config.yaml
model: "image super-resolution model"
dataset: "capsule endoscopy frames (Kvasir-Capsule)"
train_examples: 42238
image_size: 48
crop_scale_min: 0.7
horizontal_flip: true
task: "super_resolution"
loss: "mse"
scale: 2
arch: "edsr"
norm: "none"
activation: "silu"
depths: [12]
kernel_size: 3
stem: "single"
widths: [96]
residual_scale: 0.3
init: "trunc_normal_002"
residual_init: "none"
optimizer: "adamw"
lr: 0.0034
beta1: 0.9
beta2: 0.999
eps: 1e-08
grad_clip: 0.5
steps: 22000
batch_size: 48
epochs: 25.0
lr_schedule: "cosine"
final_lr_fraction: 0
warmup_steps: 2200
weight_decay: 0.04
Rows from block 9 of a small image super-resolution model, named by matrix and row number. Rows with one number belong to one channel. Each number is 128 + 32 x the weight over its row's rms, rounded and kept within 0 to 255. All counts start at 0. Numbers have three digits each.
Before each channel's rows are labels from the 100 images, of 14976, where the channel reaches its highest value: "colour at peak" is the nearest of a few named colours to the mean colour under the peak. Only what is clearly more common there than usual is listed. The data: capsule endoscopy frames (Kvasir-Capsule).
# convs0: first 3x3 conv (model.blocks.9.convs.0.weight, 96x96x3x3, each kernel summed), inputs 0-95
# convs1: second 3x3 conv (model.blocks.9.convs.1.weight, 96x96x3x3, transposed, each kernel summed), outputs 0-95

colour at peak: grey
convs0.83:095137067125123094110148093097110122159043162093143152121140141084159127106115158117132100147132096099061135128140118133095143095094185149150089145128031112185117112120116095082128174086138104146096135085138156137121131160137112092096151114077173217048074149154140135149121141139150106109
convs1.83:135109151120114159127125176158053173087161125133132127164136162170107166062109109134163134153110144067160101137189107106141148161128042128106153114123185149205129087145125148147130107086085097111138118175093104115074113146104133143136139092127102047199113121091076110127139124129142154079

colour at peak: grey
convs0.40:085164127127106162170075138115130168143128127145091087094118106128115080125156112110121144089136147137126109185145107100069127152122184105065050121116149127059108114131156073132094027151109076101102141167085127145134119103129153090152121129179111076145120107092093099153153115051119120083
convs1.40:170094110089092119097138114127103143121120140138145170075139094116064173204119152120126119129114064180157113121057144144119164085156040161172136120121125143147153121105096062142118010123073104094133111142149149115124119109163102177129137117127103112087121125179143135117140166121155127089

colour at peak: grey
convs0.26:094109117140146164161128119069035106103060095090117093136108087133057147129135125135100117124135172111093116150131171107198141180088156121093171168127079138147165162138107082108107093097101186090161110152100108124116141119136116163114142121118075167042172130108077129160121084126133115116
convs1.26:205138084108063086091117098158070125115188151121120127123148106107177099111145118125200157105127133118156109140147082166184169094157091106151203070129091099128147104132156061149097130119128052138073124128098124129087106108133158099149101137139092167153143128084110110110100161175099125104

colour at peak: grey
convs0.67:069118116142095085110145117131105126140135166124135142134118090096160120158136123133063107142091138172109141086046175079100100075132120133170112052123163109102120121121116153143139163156137118141110119117119089117198152016080107184110094130066111216117163130106125134124123148114137119095
convs1.67:184150127121096175149163102173131140173164161116115125154145087170177170194103129142030138147169185073143147110130091092120143158110167124128219097145119127151101144165145147115123217146150168091118107171134149147163114133176146087134107145111135172172157155136155139139130144158125161118

colour at peak: grey
convs0.43:129129115105153094112125035166121117141117095113122138133140098134168179089104140119171106153131101068171144117115127151131107105093129165142097127122127133156109147132118110096119195096142098120016058112153120105164078101096108175159081102110125205135079144124185078114117082147123084152
convs1.43:106137109120131093092113123174133122084088127143113062112108117112062125084120080139227120137117106146122151121084147146084061119106197100093063085107138099080075138110118098138120175116139122152171131103077106124121151111170133052104117139122112050103130110137117148102101124115087078155

colour at peak: grey
convs0.80:074150093139100118166105105118076122074109184057085126093151086105159099183126146116148131097124160148068119135036123078155122103085119130096095040108115112127125102114118133148141076132075102109145132142118134128079136051158119174110133141107078165132116104117127136100126156081134115072
convs1.80:218090098116116136109114151170084123118146092095124108135126104124149165179100115133255130144156074102103140139114116154136114081126090150145169050130096146138176158133110149129123193099092121076134108094125111094099115104162126082104125103118120162142112124135185110119132103070135153096

colour at peak: grey
convs0.15:144110140109110166136154150143162150143110108130129011122126125170091103134144091143165141116136112142133098161171134122126098137114110120063129123110151128086115102130144075106125032121138075093095139164077170139146091071074158093159109116124143082186113130110212071095125118125128129187
convs1.15:150136115141141088118104143143162106126077139126136165114122109083082131160158120116186116152118115176152134121049156140098116068108168129134005120133085120070113157114102103117118083137145129141144095095153103120117130108177106102110107139154140095054140117206196117113123114122128093206

colour at peak: grey; pink
convs0.21:105112102132112179125154125109120115177208084141115106123143091150160127169112152117125143084172118117112156103178125075161086125093125119113189079122148132148160125123134164132116054108156129115119141115084152140142111091185146150134160103086091174076242099116082127118128195173097097111
convs1.21:213114094102116110090118103172081111109066080115134158148118089105162105096154108124135124134096057085100076122073126144202113094125168149156095105118089094087176098119090176124141078119170081136076084087127118118098117088145115132106101082142108168144169125112100131088115084158124150106

colour at peak: pink; grey
convs0.82:150122148119142131144132203145100129122180099122144197158159171157185113158142165131162128143183119146190103132129155120055161052171111136176060148143103135158122126152140158133124083139132117062150150129174162144130128041103150114150111118116190130167115155164152117122133167190146155129
convs1.82:163136097142143121112136120186133131172133070116115124158111096089083136162128113119131128115097128091072155115096101144085095115151255137150076138135094113155161103122104174126122158114166135073107109095116105131199125072162106113098135141129094085104127125127180120127140105131122158154