config.yaml
model: "image super-resolution model"
dataset: "capsule endoscopy frames (Kvasir-Capsule)"
train_examples: 42238
image_size: 48
crop_scale_min: 0.7
horizontal_flip: true
task: "super_resolution"
loss: "mse"
scale: 2
arch: "edsr"
norm: "none"
activation: "silu"
depths: [12]
kernel_size: 3
stem: "single"
widths: [96]
residual_scale: 0.3
init: "trunc_normal_002"
residual_init: "none"
optimizer: "adamw"
lr: 0.0034
beta1: 0.9
beta2: 0.999
eps: 1e-08
grad_clip: 0.5
steps: 22000
batch_size: 48
epochs: 25.0
lr_schedule: "cosine"
final_lr_fraction: 0
warmup_steps: 2200
weight_decay: 0.04
Rows from block 7 of a small image super-resolution model, named by matrix and row number. Rows with one number belong to one channel. Each number is 128 + 24 x the weight over its row's rms, rounded and kept within 0 to 255. All counts start at 0.
After each channel's rows are labels from the 100 images, of 14976, where the channel reaches its highest value: "peak at" is the part of the image that holds the peak. Only what is clearly more common there than usual is listed. The data: capsule endoscopy frames (Kvasir-Capsule). In brackets: how many of the 100, against the usual share in percent.
# convs0: first 3x3 conv (model.blocks.7.convs.0.weight, 96x96x3x3, each kernel summed), inputs 0-95
# convs1: second 3x3 conv (model.blocks.7.convs.1.weight, 96x96x3x3, transposed, each kernel summed), outputs 0-95

convs0.83 [106 142 124 104 101 128 137 131 138 142 145 134 132 104 120 111 104  99 129 133 122 156 156 142 120  93 114 149 128 113 108 132 118 109  80  87 117  88 116  98  84 108 166 124 145 149  66 116 124 113  52 121 139 148  96 143 121  87 107 123 115 139 103 101 128 105 109  95 107 169 127 134 116 136 126 135 111 132  97 137 103 130  85 158  94 133 114  96  69 146 111 107 132 145 170 147]
convs1.83 [111 146 128 142 111 132 163 106 132 164 142 110 125  69 158 134 129  93 101 108 111 129  94 115 121 163 135 119 147 122 114 132 104 161 132 128 112 108 127 136 107 167  17 120 136 122 140  86 111 130  77 119 130 111  97 106 119  86 121 121 135 147 125 159 136 140 148 114 128 109 135 155 130 122 130 131 113 129 141 115 151 141  92 143 104 124 131 115 123 125 128 126  52 120 145 167]
peak at: bottom left (29 vs 11.1)

convs0.29 [ 99 103 116 112 103 120  97 129 163 112 153 102  98 174 120  82 120 107 101 121 144 136  92 109 150 125 130 104  99 122 111 114 146 155 104 145  94 129  99 143 122  89 110 144 111 127 149 155  74 107 129 121  66 118  89 108 119  87 120 127 118 176 148  88 147 106 137 125 109  91 123  92 117 100  82  96 111 117 136 120 134 118 158 116 140 125 129 139 186 104 114 127 103 130 142 138]
convs1.29 [164 108 131 143  84 143 117 137 145  96 106 162 114 140 140 109 144 169 128 130 149 156 146 140 148 149 133 125 106 125 144 141 147 125 150 147 127 158 124 146 144 135 170 138  32 133 149 166 173 118 151 165 174 141 160 132 143 151 134 139  94 134 113 144 139 162 134 127 133 141 128  99 150 166 136 134 112 144 126 114 108 152 175 166 114 135 125 187 126 136 129 145 147 152 165 132]
peak at: top left (55 vs 11.1)

convs0.58 [135 134 131 127 134 126 114 114  98 163 147 123 117  87 159 163 125 126 119 113 117 160 158 151 112 103 114 138 153 122  99 118 127 104  95  95 120  97 150 124  79 123 131 112 139 122 117  77 151 110  81 106 147 128  94 133 106 112 120 120 129 122 105 129 153 105 114 110 125 174 141 135 123 188 129 112 122 132  89 122 106 129  57  91  79 115 116  86  79 136 117 117 180 122 134 123]
convs1.58 [106 149 125 112 136 131 163  92 142 173 151 112 115  46 123 151 127  82  86 126 125 100 105 131 139 150 152 114 151 123 113 135 124 170 131 136 132 130 110 162  90 129  57 129 109 115 127  80 123 128  94 117 124 120 105 107 121  76 120 132 138 144 129 100 161 116 128 133 150 104 139 142 130 145 101 123 146 128 138 105 147 141  89 159 101 126 107  97 117 131 136 121  67 125 154 144]
peak at: bottom right (44 vs 11.1)

convs0.78 [122 142 132 112 126 122 146 135  80 151 136 127 150 123 115 162 120  67 134 127 112 133 157 103 123 105 167 134 146 125  98 151 150 112  91 129 102 148 145 121 114 118 149 128 157 136  98  96 147 123 118 117 176 145 120 151 142 107 122 101 143 120 128 171 155 106 139 113 110 167 137 159 121 153 167 123 134 136 108 125 121 141  52  80  67 119 102  96  72 156 131 114 149 119 123 115]
convs1.78 [172 132 131 137 118 126 121  96 125 157 147 112  95  53 100 150 142  94  88 119 102 142  97 143 112 138 115 107 154 119 101 114 109 168 121 133 145  89 119 133 100 123  81 139 113 115 114  91 121 121 111 122 112 116 107  99  95 107 123  92 153 135 132 105 165 135 106 113 141 112 130 126 123 143 130 108 144 125 134 116 147 117  57 174 109 111 146  80 118 128 130 112  75 112 139 165]
peak at: middle right (27 vs 11.1)

convs0.22 [103 123 140 119  98 119 119 134 161 153 139 114 154 116 119  92 119 142 126 119 114 154  88 148 168 120 121 124  99 139 138 111 114 112 135 126 161 126 102 134  80 118 138 121 108 120 115 129  88 118  73 115  81 121 116 109 125 122 125 113  20 110 102  80  86 116 130 134 129 101 127 124 117  93  82 139 104 141 110 106 136 128 143 126  92 156 134 125 136  97 119 169 140 119 163 129]
convs1.22 [137 138 124 137 113 133 139 119 138 163 131 126 209  95 146 113 131 104 130 122 122 110 142 108 170 156 126 116 109 117 152 124 134 158 166 176 112  70 119 154 106 162  94 168 137 123 136  97 127 126 112 128 120 137 128 104 122  65 126 135  85 141 135 141 106 124 106 148 127 110 108 154 146 127  86 124 157 129 128 137 172 121 178 120 125 128 132 171 127 135 131 110  59 130 108 134]
peak at: bottom left (33 vs 11.1)

convs0.4 [133 109 135 129  97 117 107  82 161 157 156 111 114 117 131 100 129 155 150 113 157 139 103 134 132 135  99 120 114 126 127 115 121 117 127 122 162 114 143 147 127 114 114 132 118 121 111 182  83 120 121 104  91 121 103 119 126 106 116 110  13 131 127 107 104 127 158 161 106 107 143  92 122 136  57 116 110 115 170 103 116 130 151 129 144 118 154 150 128 106 123 139 152 123 153 121]
convs1.4 [154 119 151 122  80 128 108 129  91 125 121 110 134 153 157  93 124 157 149 125 152 103 108 119 133 134 132 122 108 118 135 133 164 129 171 130 112 105 101 143 134 137 117 125 148 138 121  85  95 121 124 155 106 116 141  96 117  98 116 130  24 129 127 115 126 137  99 124 115 118 124 112 115 122  29 128 115 118 134 118 108 139 158 117 142 130 134 149 114  90 126 106  84 129  94 107]
peak at: bottom right (27 vs 11.1)